A small image classifier, trained from scratch: num experts 8, trained on Sentinel-2 satellite tiles (TerraMesh).
Rows from expert 2 of block 3, named by matrix and row number. Rows with one number belong to one neuron. Each number is 128 + 32 x the weight over the matrix's rms, rounded and kept within 0 to 255. All counts start at 0. Numbers have three digits each.
# up: expert up (model.blocks.3.mlp.up, 8x128x256), inputs 156-207
# down: expert down (model.blocks.3.mlp.down, 8x256x128, transposed), outputs 156-207
up.2:119130120136111113135122133125120119116132132124124134126126138128134121134126126131127127132128127121128122123121132140138121128124136127116135133115127114
down.2:138130134118132131126129113127137133126129133125120114137135122133133126123134134126113126132126131139135135137128130130111122122120129122121124122132115129
up.7:062077157126134076157092160099109046115147078163125190142152114085208091138068210147225223175137152057109054114115134152172153176148083120122183093143114012
down.7:098255152095135129057152110162154158135088111051051181107150084125117229041123143100151196142109097089074083179160104094159054092123128152147130111123132190
up.9:156000122155103034068127182090065093059106086119209189088103203140140107060145098200072155164072078185087123179072242078214188098138119090065086218061104037
down.9:142115202230103094081134194154102124149052062179124233079133187162117119186135178167169139169079073150127090197121144146138081172163036123101065157009255070
up.10:152078046076132154198105108194160139191159105065082015135102086116153103216236120083083194183144168078100174083102080162065128157157198177090128130164102151
down.10:049215201197077178084100188105163131148086131124057202160144090177058108141042151198030106107137154079155083102218146131147103108134044173167239130127105137
up.11:036136101148076085150090190070160076091075102095084137120128114135180045132128254090122104116159162112157093095103146135130070167150127109118209132069101105
down.11:246193172087163098105113080146179132144148054124089074156074104085178163107170100102114155085165127112121186144095160172156110147117156160131049158081136156
up.12:137132137131118135133125115133133126121118134126141137127129140122122133121125128133134132128142127123117127129125127132134126129125129124138115126128141122
down.12:137132135126130135122123128126133128125120134120121136141125122131124127127136131115138129142132114142128116132131117123130124131120124118129123136118140125
up.13:071048105174029070120127192088040136076189109093198190105088194128058105076027098127071225169053128094070073113184203126195215065110157080167132069174107025
down.13:085219168170124202037199156144091141176101115117165220036135177157049192200029120149150147105073083153104081204216100085199099163143031130185106081088255149
up.14:170091102044166093088115079137120094082083130113107126118091127148201157122179114117120151165115092175112124164082093079123132151130134119069115172111117126
down.14:125176073124114165112165125170189194134107111060118140132231109131100147158110117099128087141154078107104147150180096058092080105142120112216105088085129168
up.15:098066142095161075123126074080193170176177143181227145101144069147095126093113087110238135112124193079112212150139145158139217082123108168095194087181101108
down.15:151254196109197187126118155188120055099103121138000142090164162158175161146120211094153209112095151122141075111125117149059069248141080093079164132163186127
up.17:159112105061183205209126090172140199143172173145084052095152103133181007224103083166084083149122175120222184060045098248131194110095137103078166072178089112
down.17:121215130123116155144141158093172111100147118104119105146099141178075152105062098143065132068117049104094163033214046115117173170125106102241176139185119186
up.20:073139150162066058163130158122202121104120093149083130089131110118140116066143192159128079081192189073124169121123223153134109135097188180103209140089109106
down.20:221141199112102134131093089142166117117126075140132113173112089082148115167165108081140138080168133102191118144044166191139129181111138157117041139046180122
up.22:044120006170118139148104210069120127099070125032086135154132101158159000185090232047108082192115150166208020071129095093099080109169118084155199088086095149
down.22:254225176064178117128137056161177177128216082127140032091031125099129198095127053166102153071166067138124238112121141157206156148074135149165090154133150175
up.23:103114146138122081116138128100111114126103163138134096150070108120195095126166174144133131125102186109164108135075190213234133092168170103061132131106143123
down.23:126216151097113154108056076175181135118124127038075135136113117122151194125128118078139146083172161077146107177192103108119050149142119123186148102148096157
up.24:109097134142015035159160170141113137034107138117116127121176166158039052021063161150125116091106199073103176079154243109099170081115255111159173091108117051
down.24:145199177102142209102112091109156164126200136125143113102066132139090150177067048131214142094138126148151176119189133125195160168067093143177114085203255140
up.29:153147192144105104162120133155153093144113056163063081153086086129124119121219205105071104096195175139159150107099197114133057194115142200097162206083102123
down.29:079137145171063123047076160125136146105049171056164188176123148105081100070103140124099106167119134054114031217164079098130023063188176121169040079032166082
up.30:108082075168218148131186179122172229255128105113129183087165131175097110105078009128125024180154107201046133096226155091134183072045061255219127089205135133
down.30:172079101116200126097187208108091000094035201193032132107118182098226116222200240161121111055096100135124174126053010116189101255214150016046105200063063161
up.31:095059185189028042152096104059073166099148138118144172171100166145113132038165112192254112165112186117147062150108185127159138007075143151061177112092126117
down.31:172199175091068116195098089118128140042162098178021093143139181130146130108135161158110155110106190054165136123092170195090090057094158095083167110156125074
up.36:141165222161119121085111111165134131169101055121105077160103050132108112144206194139073098120188106183212108156114190124160070152154081210080108220075112104
down.36:057102102181074092056126199122191108145036195113124204145119135067094077068093176098069075161181147047063067221179068107151029083218160153129091063053146062
up.39:058131122169073084121112189088176096092081121107101142109139132135150099118138207131119063092158175082128132124113151137126089146152155135123208132072100117
down.39:226134162098151108131116103149157094154133083153118096160094099098178130127180116102139145086156122123144160130068141171144136176126136149118032161075147148
up.40:186142154110152078118157064110104105023176078160071137162112089160229149145106178129139191135128113163122079180071174120102097121080145117074144156103137111
down.40:124193129111127182091105108130151193164109101058174128096159117126053184190128073128144108123137072107114139171195112049146076138135088147219063114090171180
up.41:129128165143058044163123120178217126085144114175100094068120107102068142046158139200119106045183203075109212126136247136120130090078203174082187148118119110
down.41:190122202114103169142086086128167149080123122134160139146156130125149107207148089064188152122105111132239130148039157176100142187061103105117068123060200154
up.44:141132123116140125125133116117160131135119106142140125142138101116131124130137129146128131138148129124109118138125132136143128126145128154118099131118160134
down.44:128122123121117112127138125112128108118130136120119129144116125108122128122126136108110127112144126128133115140124125114142120142131132118140117132120121122
up.45:164165195143127130148114114172143100178115053144064080161102080131132131149230181103065121104178151162167144109103175126125056199120117202089150222089095144
down.45:067117117178065115040086180118141120110033177056152199169122156096079087057099163109073087167134139053083031225183062074125016067215174117168045062037136076
up.47:131138099112155158082079128107085152179106121115104171103125185157100199058136093106150089168076086225098080146196106044105079066114062115155087152160153173
down.47:148103103089217164128222129182107098039108221117090144169202167165211098147156123143151105190070061197139104119071007045099135193111143007129117111125071184
up.50:210154116108229187148132068099099139160219137195157115142122096121183070235097093124078130110116150164197122115064094255103208156147143121151149057192093137
down.50:155069083104155122229146156122191152160181100133152040119089132113111082059106110157178115116159116109132190000187116132175228129091110164186123125216171130
up.58:064132145155067066151112163109188109100101109136086129090128106123143083086137209141127086085175193085135157118114205161128105136118182155101209131087108099
down.58:226158194108124128125093089132172124130142065133109103178095092084157125163155098085141147083164145105180146138078177192143125167113141160127050143071184124
up.59:134126127127133129128128125134131134127126136133129128128129129127132127123128125136130131129129127130126121131128125130129130127127131135127123126129137125
down.59:128134129126130129126128125130125128126134123122125128133130126124128129129128122128123136129127126128131130128129128125125129131122126132134131129132130130
up.60:144162222158121124092108111170138131169097059122101082154101057136110109144207185134071100116182115180203116150112187131153070158148088204079110218076111111
down.60:060111099176080100049121193124186109144037191099126201145123137069096084069094174097068079162176145049062063227188062095147022086220159145139083062058141067
up.62:118149173119156177126081111117151115178189128219130188153070108146104200161096067170206153124126033209110106109195095130143118166082040177131150169175137099
down.62:180025078116154069129175147115095103046074181158120127135174138144167087071178166151176065156091122135110099140064102091036120082151200058082072105097111093
up.63:133106130068067097158089095132125133123122160134156102142103084108116140111154114143126158133150102128081107123100129179156148115142177174096094121128151073
down.63:125133164150110140091144160124186107141080099121061169141170130141119135148134163108125067134182139143129144140153168143119075130137065144109146145099132121
up.65:089054150192033036160132176092172149133109092140109105166113085124078057063140176112102114134144211085132142094142206154165136093126175226080154116116133092
down.65:114203216176083127085097143163175156123099100100097155168136119115068130121075112135149084145194166080134072148218170161106054111105133186154160123109234111
up.69:159135132094120123067105103074050125106116126136124178085097224112121222043123104096177107148067181124108135185157165034151077093104083107134118167128113176
down.69:095123135085219188115173120112075067087120232175078133072213181212206127123150169099159191160026108198164154156101065065040111201118114006081125088162146136
up.70:134127127120125131131132125134135121124123138120140128125132125116134134126134129134134127124143128127123134133125122119125126141137134136132112140130147130
down.70:122132127127130131131143121124135126121127129119124125123127121130125124123126125136136136120128129123128109129126120129131125132128138132131123116132127129
up.73:147052119132124101211127086128101127209202124214161094098136099113193109151172146180163096129148221050151146121077223187191189106099133237068173120156115089
down.73:086255168130128150171155157207245162142127134165000171189024024094136146141097141079171151174201045138108004046122100193188106087108118196151184068161154115
up.74:157112133125128144169111131129155101146125140142097132145136130096161116152151129121111143078160168110104128102136111168120124178149132144133119124151126133
down.74:134181154115107123098130127096115100118093132114069138099135156165135163102166164129105142127082113121108120169130130091132075132149136084118138170096086131
up.76:111084109123162129211109105092175147189179150186155122165127072149142097159080113123219101124171210044151168103151104169149201144135077207113158058191122123
down.76:168255161059151151151128095131113058146151113135044113130098101071152202093147187108126200105158108086126042100103109134118099166123116133111167144189122159
up.78:134020119116169088168176087114133185210161157182154082139087025079143091091204117150129112162132177148129167125125223147173244063126144255108169109163122144
down.78:218215188133156183152091102194193117125149094145001142181056107017175154156117128067148181120234092123153075076064174232164129154059108145087177149121159126
up.79:121055073181109009193136140167179252151197133133106136000142167116074181045085028255113064121150201071122228107193255179134203000000082203096177167158110147
down.79:253108155053163130173106088131168066076121113176147100190071034043215091252214172007135140098192011201214069104000065173142178255128142111064061122081108132
up.81:126085140144131058087112120114083078070113092138100143138109140133217154108150158122104145140114112165156095206079163076106099149090142139104126189079108064
down.81:100164129166115165126140160139139151179082134126104180115161131139105123177118140125163108144122106116120097149170091116098080137152058154175083096089197129
up.82:111184100074227229179138141155156162157131176084103088071171126188178050250095100150079065155105112139195158039113036214096148184117124097153174125166082162
down.82:169125107162114091137163183118184102123124121123104110126090131188082126072092118152075129071103064140095240063182082121105169133141078088178146157127086184
up.83:126115144130109128121113153108113124124123144143127155134111142133117145143110106119113115131119117137109118113141121144120141131130142130142124120130125114
down.83:121150160133119124094115128114100128096105123115111147093115167163126145133135138129120119122090134134119146174128140114115083128137137100113103141098136131
up.84:084079100166048047178102149115095158155193069117090142160076096071134090133096161093098179187126182020179071100139229169163184068099170178114147100180135050
down.84:129255196147136174066149129132139103218096114143100166102143108114091177140094167143145109149162117156144081166202135113137057153140040206128169118151221144
up.85:073079148153041183213121169201126168101116169155039111153151103150119023097098167202131122165133140087204122060111124132140152071105116130059176080150114030
down.85:131228169113110213180127139076153139106227132140089076104110145116063109178022054118072149063149113101168158006205098184113204190067116135237250073252186146
up.86:105079140203039100157154150077076116069096133126127169217121167156166122093175142194221119159109179108123000146056111121155097059097151154078140109023134103
down.86:160191118094115132198110128093135101092149093165000108095136169141141139105134160145119145113110148088108169076141119131055115095132154098134186133192099140
up.91:173195210145164134139034155076114106200230044218066117203112040102089153204075121085061138110180041180174109059186089223126166180124073171138167099201100055
down.91:096003075183114129174156250127155118112051183158129143133180154181121036072121177215101099103080155099127127037167085097070182122162182134105171120167093094
up.92:095088146210053090155148139084079130077143154106154171215122142149165095118180134150211068139109197150148033154041155108148137052110150149083131113029135143
down.92:154175169114065098202089126093124080093152091191010104092097159108124141058125143184132165098138149052097159095115148183102119101120146141120202133149109105
up.94:116148165087142104130169077144220178118166207149206114069121082157082114151111067142091111060111164059114232105097097255118199125174205115116165088149093066
down.94:181158106131198144144147209138116087121112129106000149052122167168153132109073168119156141118082115181160213047196105064079143155105043079124165165173157139
up.95:091061162130075000084084131095092092107136157118169164162185099100156106067164132178159136160136119179103095161051198117204172052142136134034149164072128085
down.95:135194174156071110126067140181175160146089022101023165147141123135139133154131145084134156165138135082103114167123177178089065107110058164109138148063146083
up.97:199128064084175126142179058132088119118123089143145106090071174142173163136152144145111138121121104136139108172107156078141116127139148124134001165135130142
down.97:119168193131164167073194110185244226104110161078138093101202091094123090161122144114130108135163134116133177197193129102146068145152113129205049088110218100
up.99:108124064172144164051115186086029124026085172052114181109135203175111154145081135145099104155051123152134055178168090035072094046159163060163175105094085186
down.99:186094122101166131163129113164078097163154136170193126051092188183123145109122085190192187153061026189061203111092063129109187190112058062148037114113181182
up.100:154177178128112113171133109154173072138131047174061097148107102110159146109205197104089136072192187103142141118105169123124056204101141188116177186107107125
down.100:107118165164058130074082158138125115102047152090157175156157154129093090099125146101127106147100124072138069187114083103113057129176155101156027095020164096
up.102:128110115081209197188086152096152125234182140193151191153128129134125127182051036130255133179179065159090096077224050138148182198082000234227149090221137098
down.102:255146086033237079129216076135138064083072163138076078139164076109243208105255202160208145139110085116123168129015042059098078134165188125058029216090084234
up.104:117130175148082024157141140143182167093146073183078154049132133138103165033136140192136081066176195068091227147131255166143158102050177195082213166089114126
down.104:210156224098096168139110059160184123100116117150150114142113096086150136192187104088145132095174087103189082157000143189132124212085134149104050135026182138
up.107:131130127123135131135130119140129126130121133132127125130137124117130120126134126146131131136140128129129127134122129120130116133130128141130119119131160131
down.107:137122117120127108135132125120131120130129124126135124129122120129131126125134120111131117130131129128122135125118121126119135127131134122127124131126134124
up.108:053110172128111044137105123091108086069121138118135051149043085181207102090102184096093164155115153153154049142089180152192094163055106114101133121087107063
down.108:116255145141102179074139132148164172172083076052028144148147146052076159081098130082056117123168117105130122187229107107167017083148094156204138079095107141
up.109:133129128128129129129129125133135129125125134131132132123130127123127129131129127127126125124135125127126126127121126127130129132127129130129119129124140127
down.109:128132128127130128127128128130128127127128127128120129128128127125128128131126130130124131128129124129130127128129126127131126128127128128128128129128129126
up.112:202203177038152130065106034121099062027112165140073168106131192153163250124158114176114180117061129111091187164045084079083071116143138051077163146111081173
down.112:106058095173138125125068199139023013120076191176140211073167237253133092103096129137177177162000073204059172115125000087016155226131013000130087097103149218
up.114:099079170191015023171120172062147104098132107171101133178107110112067072048112172116119114113145214079141146091152232135130137098115197182110163120112140067
down.114:131207216146110166087113106184177180126147080079118143166151120128079140144080095155183082161177142116153088152200162142133085117073117193162124116146249123
up.116:134096107076088052180074115091121172184122065123161048132120110056131062137122142093157104176135187042184131112123164194148183116110218239142125111168161096
down.116:131201178163098124159176134164187044188103142153061146098124092153123141096127210178179138106196165102100115087160171153145050144145097201091193155130164113
up.118:026061167115121027126101123074104052104167055129146175155144097092212095069106186139240229161112129104115069142090158124198158130100089119079207122130101008
down.118:134255198129148121040157127190162123127047078067015185078155138135158227093149205109146203134084161081080096204142145122123000123171094134086118153079157156
up.120:056050120203042070163133163147095166182172063097125150148089094086097079095107147113103255175090178034114047108156220181194181063088150194084139117178132050
down.120:118251205183122185042160172121128105200083085140093210128169114103070151186059153134115093134170124141138063164220145136150062143147035207148185120108232137
up.121:071098121168065163079053200167027191037141105051171195095111209172044109096000044130124157113076133173127075115228180133083155072077183087229138075125138033
down.121:095110049066173155046138112106098074136126155079223207110061159122123255197103084124159095086123000189051128230149036005187152228157105100191022105074112176
up.122:134228075130160173106115156106078093172091126109073204133141170169131209124100141083123136159073063151099015125220058084069049093132054084173138118164120181
down.122:160086112139172117119170149193097066151086154121148148096165193205156117109149133146111140201041045205061165148096005077062130165156074032137073125076054195
up.123:080085163110145098150103138079124064136181096169165185145142107112155120111076139132255177146140132083087106119153123125157180162135103157150190094172110038
down.123:145251167081179146078167105175142134112079109089036153087173122125173215071155196123169212138080152094113085171128121105124035124139108125081110141123156175
up.124:099072175171036072138153173123175147126126085137126101146077065154052080102145155121065111107164142130123179094141207134175126127155162191104127148096119066
down.124:076168170187097133046101166159152160122065141096112205171103133102098116087074129132144122184156149086112026198226127120120021084146145161147104101079242087
up.126:154058044200190174186146096131170201243142115134110037194147058135183025166101107108115095151141251104187131128166124215103196073097128214126171018202106180
down.126:182194211076189154171095144100191045158138129190020100110075071050186132154156187136078112081210057182184122026070079163240174252120063163108243203169049163