{
  "model": "image classifier",
  "dataset": "Sentinel-2 satellite tiles (TerraMesh)",
  "train_examples": 36250,
  "image_size": 32,
  "crop_scale_min": 0.5,
  "horizontal_flip": true,
  "targets": ["main land cover"],
  "num_classes": 9,
  "arch": "mlp",
  "layers": 6,
  "norm": "rmsnorm",
  "norm_position": "pre",
  "hidden_act": "squared_relu",
  "mlp_ratio": 2,
  "inner_norm": false,
  "moe": "top_k",
  "drop_path": 0.15,
  "num_experts": 8,
  "moe_every": 2,
  "expert_mlp_ratio": 0.5,
  "shared_expert": false,
  "width": 256,
  "experts_per_token": 2,
  "mixing": "mixup",
  "loss": "cross_entropy",
  "residual_init": "scaled_by_depth",
  "optimizer": "adamw",
  "learning_rate": 0.0012,
  "beta1": 0.9,
  "beta2": 0.99,
  "eps": 1e-08,
  "max_grad_norm": 1.0,
  "max_steps": 40000,
  "batch_size": 128,
  "epochs": 141.2,
  "lr_schedule": "step",
  "warmup_steps": 1200,
  "weight_decay": 0.2
}
Rows from block 2, named by matrix and row number. Rows with one number belong to one neuron. Each number is 500 + 40 x the weight over the matrix's rms, rounded and kept within 0 to 999. All counts start at 0. Numbers have three digits each.
# fc1: MLP up (model.blocks.2.mlp.fc1.weight, 512x256), inputs 172-255
# fc2: MLP down (model.blocks.2.mlp.fc2.weight, 256x512, transposed), outputs 172-255
fc1.386:594496380626449555392437457458567451465486464482491537493551526478469489421553545563541404540453427455468479523558323491440395517654499496491423541514422546440627404482480403471497531393364481563472561475397459480533513468426512389485466554381421416446
fc1.388:609497481500477545531636439553473445586513488452461523402496633466453459470468459549539450527395561553603654458464499486568401554510579489565444499502478532516479468574517575505438478517478564511511534448458638526510454503612503470466319561434490479427
fc1.390:523517500517469543439473399515531505413542436549484476548427479505469516611468423499388460405503448508477524495544493545398441551509476577590462608618544437490571502474531426378466529533502453498459449471410436571526538454536385532532573470511476534395
fc1.392:437386552580424420588456641573569550415388620473521472680435437396468520636510438538430562415453495614471541409516513465576612487538452515475558580626575499430459550458460364437485574602575527331486425429520437539467473494488473448551527536529593498433
fc1.393:484525494527533502489490515468473513510506496512502480500513499475482495476510511505497474532499457483511499504493515501535509500478482503488496507495458478509487482482506545500492468476460482511480492512530507495506508495499500488478484505512504506504
fc1.394:355508565498521558576487556494523472558416592541523494438475487538481417420517491508598535550517444553556579485417537453556557446538504457437601468487629481611519527476609519547493446525306558434537407523499565518609466473458505481358498487608416525525
fc1.395:517508547541505359548472389575564453529474485401518659575393513538542492457514443558561577526496541564471544505536340572481395462557532457631550471457543565544583536598396521477503535542524509455519609615542529468527462471503518555452537495433542526530
fc1.397:462540512582527530487503436439453579467516596456489539551481480598520373433373432412538540548463491499552473406584419457506508463505478511586554617479509454556497562505536526582474506592517482519565387580503454544513429510485484465553441509517576572438
fc1.398:569540481379458421449502582408463474497591431502367599596470451545413527521550530475353456569490498609533484479521483579474571484506522509670418523677393566438352469564403505364486448510533484397568568411503463448546338533519532475435506552390477413480
fc1.401:532463617667439640490479528334457525497428495433497448474490526556408531552561534467629598539514382456485510507429572396445597524497500555415557468432602552467534540475513570481495491468546537532436333414531493511424501528493524506515489507539546424519
fc1.402:500512501496491496502503496495491495498506504495490506503487504502482491494503488477503498503498505497503505501499485501487504504498505508501483504514511504509499509505496499494482491501495504502492496494492501512509488492503491482499492494497504497498
fc1.405:536433584468457588560481435467496437513464492423490513545357542482487492495547407411555547556443419530555522505370525530556527502479546494535508506451581471503521562516534531482493506573539502466477462489551510499432414502454493513485516521566551504436
fc1.406:450485526592517445577455509425545470468501552429514454521476588454425502466428582549491516531441342470507474495504490391554538569481520475518495488434445424566555584451440512493465542456502607554447407536594468600568477461475496465479522559547583564425
fc1.411:525526540542475413592475514509456413404576533499462521474388556550427466523422562461591551504446447569471465469525508406522444570508654519516540495473562434619531622474415421523443485608576622498414431460407431590458462508482469536554554547546615535394
fc1.413:587520514479414494501520553477532466414590493566452543510508652529452462491531563550407478517531508581450518509545554481518487672480606483596429410471414480483404511512521498477522414539536515424579576489509440475531456465483495530320471497452444469427
fc1.415:549520507556559499450447512478500514567464534455519470459495559517541534457495429528559468493368437466678460582484504593439510544445459507442525516494501490522542505476480475529455464412480490550466484539510570504489554392480497513551534561528544538455
fc1.422:450560500474506577431447405403535458381571472420523489569488458492525511410505466460548431433622495466408469540489387534555502503490502663535493535487527489541564544474527397530527428483466553600450519553434406506480514397479440498532502324511549512491
fc1.423:604504474497516532450507516570531471520503480512513442482507654476511510483429472544514427471389556421596539524445531544514515614487534468494354545509475481472498472459493470474461457441471483538457534403483509515491523443515484487557486569476530535403
fc1.425:509507495510502504510511485496510499509508488478488506487484514503486490507499499502499488498495495512506507495502491495513492499508516509510486495507498506500501503504502503488478486504506515494494503503498515511506497493509493488496490496482502492492
fc1.429:589498421542471509453482419437484398541494491447510533362534508575489493429496461537584538561467419542536482482571447427458460463650553587540515546475545540515512500496461540492460502422393675614543458471462521511578476532468509476550483538452441468511
fc1.432:519471484449487506580489467504522504379464494453496507521480584451512487529506478510484468426448513496460489501558495497525473585494592514498459500542483526513483477491526535508489509469501533498445499522500426560491486473479468444473502525524510458300
fc1.435:514509619480459562474505584455460495522461562611450513456489498510422485479501513510520545545462440428506466467522543446516471487446500534477429577475569430528529524498588476515486513518520523474407370479554531545466507511474490528539500519542531579517
fc1.437:483535527472430531477478502437557430399522534506455506633450526542449510482434458489340538469530457439463490478529428566446563550557492641531500578568484512444514475468503502434455456474500388498509479430566438562551512411603301439530497418455522507415
fc1.438:568504511500458548555620438539489453576543493490460518425499592466449467487471505549517420538420543548576616409486481484586395524525554495581425517505450556516495463551561573514475525507485528527513533458448590549503460511580512481481344552439469448422
fc1.441:506533497503574414494524483479498496423531402619519424415531493540532531642497477556466424470450491543512488550493555568509478522421483631507486575600570565546542386463513491426473449419509539378500448455569456497655531447469466546523537531459575468407
fc1.442:425617537441532539437490552373412460389523506432429537524449470568370507446520457442452447560583466459433496519488420567447596574490477520504514495616515562546398524573503508386498379445405515539513463461506419485612505449568441441417465449444491447378
fc1.443:424542493465481449618493495466492544582533571534443639525405436546483491514560534444439488544532531548612458531576501416410506411514504437516556490521434518522404550554426532505454551602543485463538552602468590490502492553513507471408499446494408462561
fc1.445:484498498498395486437468475482540446397474528541471503632451512559464478537408398486395565488528455460454523456557416563467525574607481593466481589574558516436550463496485447445441439444469433478499442397542417543588455439643273455535495438413520507397
fc1.448:532570493499447525334442539445484487389511476539485440549476487537428524453422472551419545539441441446471527438470474572523554547556450558558510630513446486456525474471476492414456449410461377504554460418452415510521503392589379519576510537434582532403
fc1.449:511530477592593407455522509467458538486613481593486413438566483428514485553559601539505491526457511471521467513518570455543506515422453635435433585475461581528490355466473461526436502378531426425425544539587501530487529487447486478520446556414639453450
fc1.451:581458542504420545460441493567491547521426610550467575499434462478469444502547475498469572555458501476574480523501522417444509457536501466469552537516515424455475551481583496533503507627464556510466503493471491512491488547511509416524469532512389534508
fc1.460:540547519432512527499496492475430514428561534482502504466475568564522519481570450453458538486431502549537493510519518521521444642449531473567516460497463464536421532503546520498495452527490496553563502548530430488528503513483504500416510564571476557284
fc1.465:488509515501502478520510491502494493502507523513485506511469513501493479509473491481494507503488490504511515475499482494512500506506507507517490505532498506508500499516490518492471491510511515493494488507495506527517478480505475480500497495480507496484
fc1.466:485593436527537410547531503449429432484535497483489485493515548536473506547544499507522436490514472557492558537483423521486457539481594546492496466502547554534453482504455515438475445453547493498507508477475499506546510428499483491472452454436530432441
fc1.470:520554548553456442584475518479463387398523543482474482488412557525430461534447514480572505496447412579492489464475541435605472579482636541510461503489549425598506617455436471510447449593561612513437388406462435638455467462470462513535538528551599529395
fc2.386:534427612318511393493607410543441578567645509548480519533410484579511451608475466421540512551449565595560499426493579485524526451404525451503499479475510466505532615550524515527469496695705517444574534510485490523488388590462578492465462564510544561502
fc2.388:380498470450469446419592416350502497588573504529513452519496410529480440597509452382583414504699480562522548441554512451526482410469469571401619483463542464518512565505552564587455490420455542551596549431412593478488485600628460521511490334467449502632
fc2.390:515503501462418388453415480435466467559544646575478548595563451631530475509566433460472556551478472570609451550586486486510543510449485454513590501450522473555447443455460635523400510492544456441610508569469457480484440549425475504487528559516468456468
fc2.392:469490489441463547412549396467457477448650523553398523336480468627465476364493478524521520572518459584543525502592528486526369487490518473532537476431393525577514356550547521474368403376356452607611606531455379506522405499526476591477475515408407504496
fc2.393:508498510484482456483494485499500491510514508513522496456499473522511509501508486501505527506505509527512488496498509476480487463508495513517515516495511487507508496506480507529457513511525505493520507512494499503489491525488484516524528491500507503501
fc2.394:486464475456435442470612449452457454572576516441432490517461469554465544522503495459530481477545536572562535498531462470498452447437511537541508471537439601480453497554342557471420499451631432528536600455446540514419448573591448509488463426378558386548
fc2.395:456561479516564573518469523447450508457456538558483454487626409428494536613599499411392469412543468463479482521419629429540576524420434483428522590611512457564386430390642498498471560446391466582417328511515418535473594518494455416513436537618518502446
fc2.397:370567462492495549450480484453526429524542544497485456418480405507494509493557429483535500470652499467532542513429550383555422496518415437510599540512533405559524454489552527497490511488297521548537562524473488458513582512559455477525469429553445541529
fc2.398:498588486517502447502423485528579603432462556573469514451411549503493423411505455580493545380489525443482445549545605421589436559414546462495517496481496351650476479363550445595404487498456556567446422594466471606456585399333394548455536481669483662373
fc2.401:450435372385566475533462421552518502477421502517529553558563387404572500492609449501528420435556554561466517527530435624512427450575485494556546543615538494581481425490514409559527531562398495450454611632401428462509516550479524451457439546504394491528
fc2.402:499506507505503490496502503498500509506494506509494495485505498499490504499494504505498507511496497492504499493497513499506497500488493494500500509492491490498503495497494506506503504495489503501499502498509507500497504508507503508508508506503507505505
fc2.405:461560364566489423516481491550574587499535530576471496375622545496472456571405517633460417479474520447470437489673504416488416511512498390504459544655377455496471389424530473515428546392418539515493510495421511566608472460435440468501521471418392527494
fc2.406:535536470399440518477556495631464473527418458578471572444475543543540402503428397545529472502466667509522564486494511659455379489561563423496456494612566514495525329607633482570447466579463462491549602486373512541435419484483461530507521475439403451497
fc2.411:565489604475431549401478517441461586466419536527478502531543483565512509416536376539443517553456457537543538523482581563440598529440494459480477512557541543477492340562676483535340371279231483487570522523550379494563398496463455493474557573468327506464
fc2.413:377491495530542608516453576497505503522547477370468554564558377435483556459549516479499419416564496562490612507504575573447507418604347466557604557468574549490477524489529480511606597529474517492520534595555443415484484556517584511429386541576470486565
fc2.415:415580482535526588504531568520478470575515526492384516495458466472382479429425516485461533491474515455516592419443468534457490500602451366627519589579482567536462452511481511472561544561356473455501483529515533495508513480555591521538426535515559452503
fc2.422:498510552453517523520530568499467577619522552466457560517457518517492489514496467478463494514427491521664512461503488481477518535490507457524494437593482548495452455533531589453509517566502473435516480524488570493555449553560547464458463541474464456523
fc2.423:418582451441487511491468494438445531596517530490440469447499448453426526464587467439542511456614467514575535479506491470472428499521448528573553476508407472592515449494490538547524503552395480497483535564507573479493545528556549515482462422513443513547
fc2.425:501495502498507503504499494500500498505502500501498503494499502502503497500493505496485503506494504491499500495493502506508491506499494484499503499505487500499508494502498510506500502504494501503502493497509494509514492509501506496500509515503504500505
fc2.429:516560581492499506382508505441534491488551513484458476528393547571481492528418571475475489498534520451543461526450546512514537575436491513414497455473473470439565608478507569536436462546626517488502521432483511479491505485573417485558509413448576538498
fc2.432:484502465447500561513509528550554524423528432430540386500494560465518542509422528540514502485482520475485498525497533466499442564490492435525447474445412426411567513479488492467567473551541478546466542469521413519479481455521527452535457517481536531452
fc2.435:452474277465533429525488378503537507454457568425524495601544442470534540466562408454507480424535489526487497499560402534528542504599459459500523541540504576561507445445335449490447530413419482567486513548407401504509503530480497490483511517546444483481
fc2.437:469531417485445468498433451460441474558543495516493550531529470567514530566599494460429516475570485550611460553536517487527456504548466498526667475523445487493425453449509597461428579503504508462593556553533521455481538512423454497467506477580433421441
fc2.438:417464462418421380449572400386546502522557498583532439510495432568499436623506409387585455543662462622514508430573501426569466412438483578416580486479560451479519591492491561563427473427531560528630537466394555496513429582554428509516505374477430540600
fc2.441:392512464451471538401523475454471469470467512431474542523417497609525481480451434478592544555605499477526532522549444492474550546571464452429612460486534471501522580570470553506473457508457594570600518458498441421486520465607458454517460427432386480519
fc2.442:603527555511468430485553479545506502443471528528461482449400631567489381573412464573479538560372512460464489462502547412564495566453657492502389535531498442527486545497482416521429380563570551464481457414459497644483436442448453523562514490434507501455
fc2.443:477565413435511496413472463411476488555525491497470466472455386544423509507516466450504490512558451532543437479526442523521486452448453526503559554599537492512458487440534561477391540424442496551527457503488497504518542493513359483544522446549530521476
fc2.445:472553489502487452474395447416474509540506452527539484522544495614549564562550480508517526499533443519643409597518538500457483536458457439480685458479547445504446472402527611520406564475517492488621506563528526416446554476399422505519535480582463452386
fc2.448:489550402500524491518431412462486523554532561471475534470494518534495519516596406496494437454527496521622458539515517425505438578411484425492611414587438480554440437423495581493443555505442549531544533606513547500470551467431422415415455479568436521388
fc2.449:536436530433410472445508440503532365504499433478537501554349522658507476491424431499517468569470463605520570510534379584468490482627546515530511473499536449527581641557528522411453445512466578569657481393382484515615396508519485530501558489487408558517
fc2.451:446542521538512455444487556433518380539519487483476516463516472631486539526463534529420523513508482555531508494475454518510520486495462467572549500580541586522481403502358545459416517387533464430621436511542498476595468521475448528496539494493597452454
fc2.460:471453481450494520596532530586569511458445420464573417525523480433530544523474498532546591463496542502435540493497483473544480451528518469510461558535486478441605479464451405486563499526505488512448554493550442547498468483501563431528420512508542501505
fc2.465:504498517481503530492504483489503510495491490475498492495464494504496496509495492495515499512503501499498508498481514488507499506492505491489503503496522488498508513506512500516538488508475502502502504496509484500501490501520523500508481507504491509514
fc2.466:561495561559460515471492467509487505505444462509547464540461536525566427468462497461559543559504524447504489497512469535481509554527476445482453471418471439459571522526546565545457496503473469536508476463521509524461474533557491534537555501483528605562
fc2.470:576465557431446514417490487473472646463482532553525489534515493559546500401533442513464561524443515547556503550555579480402521522445497461494481509465490499480509365562639459553351382298229470480552592579545401508549409504469458542487569581491344560445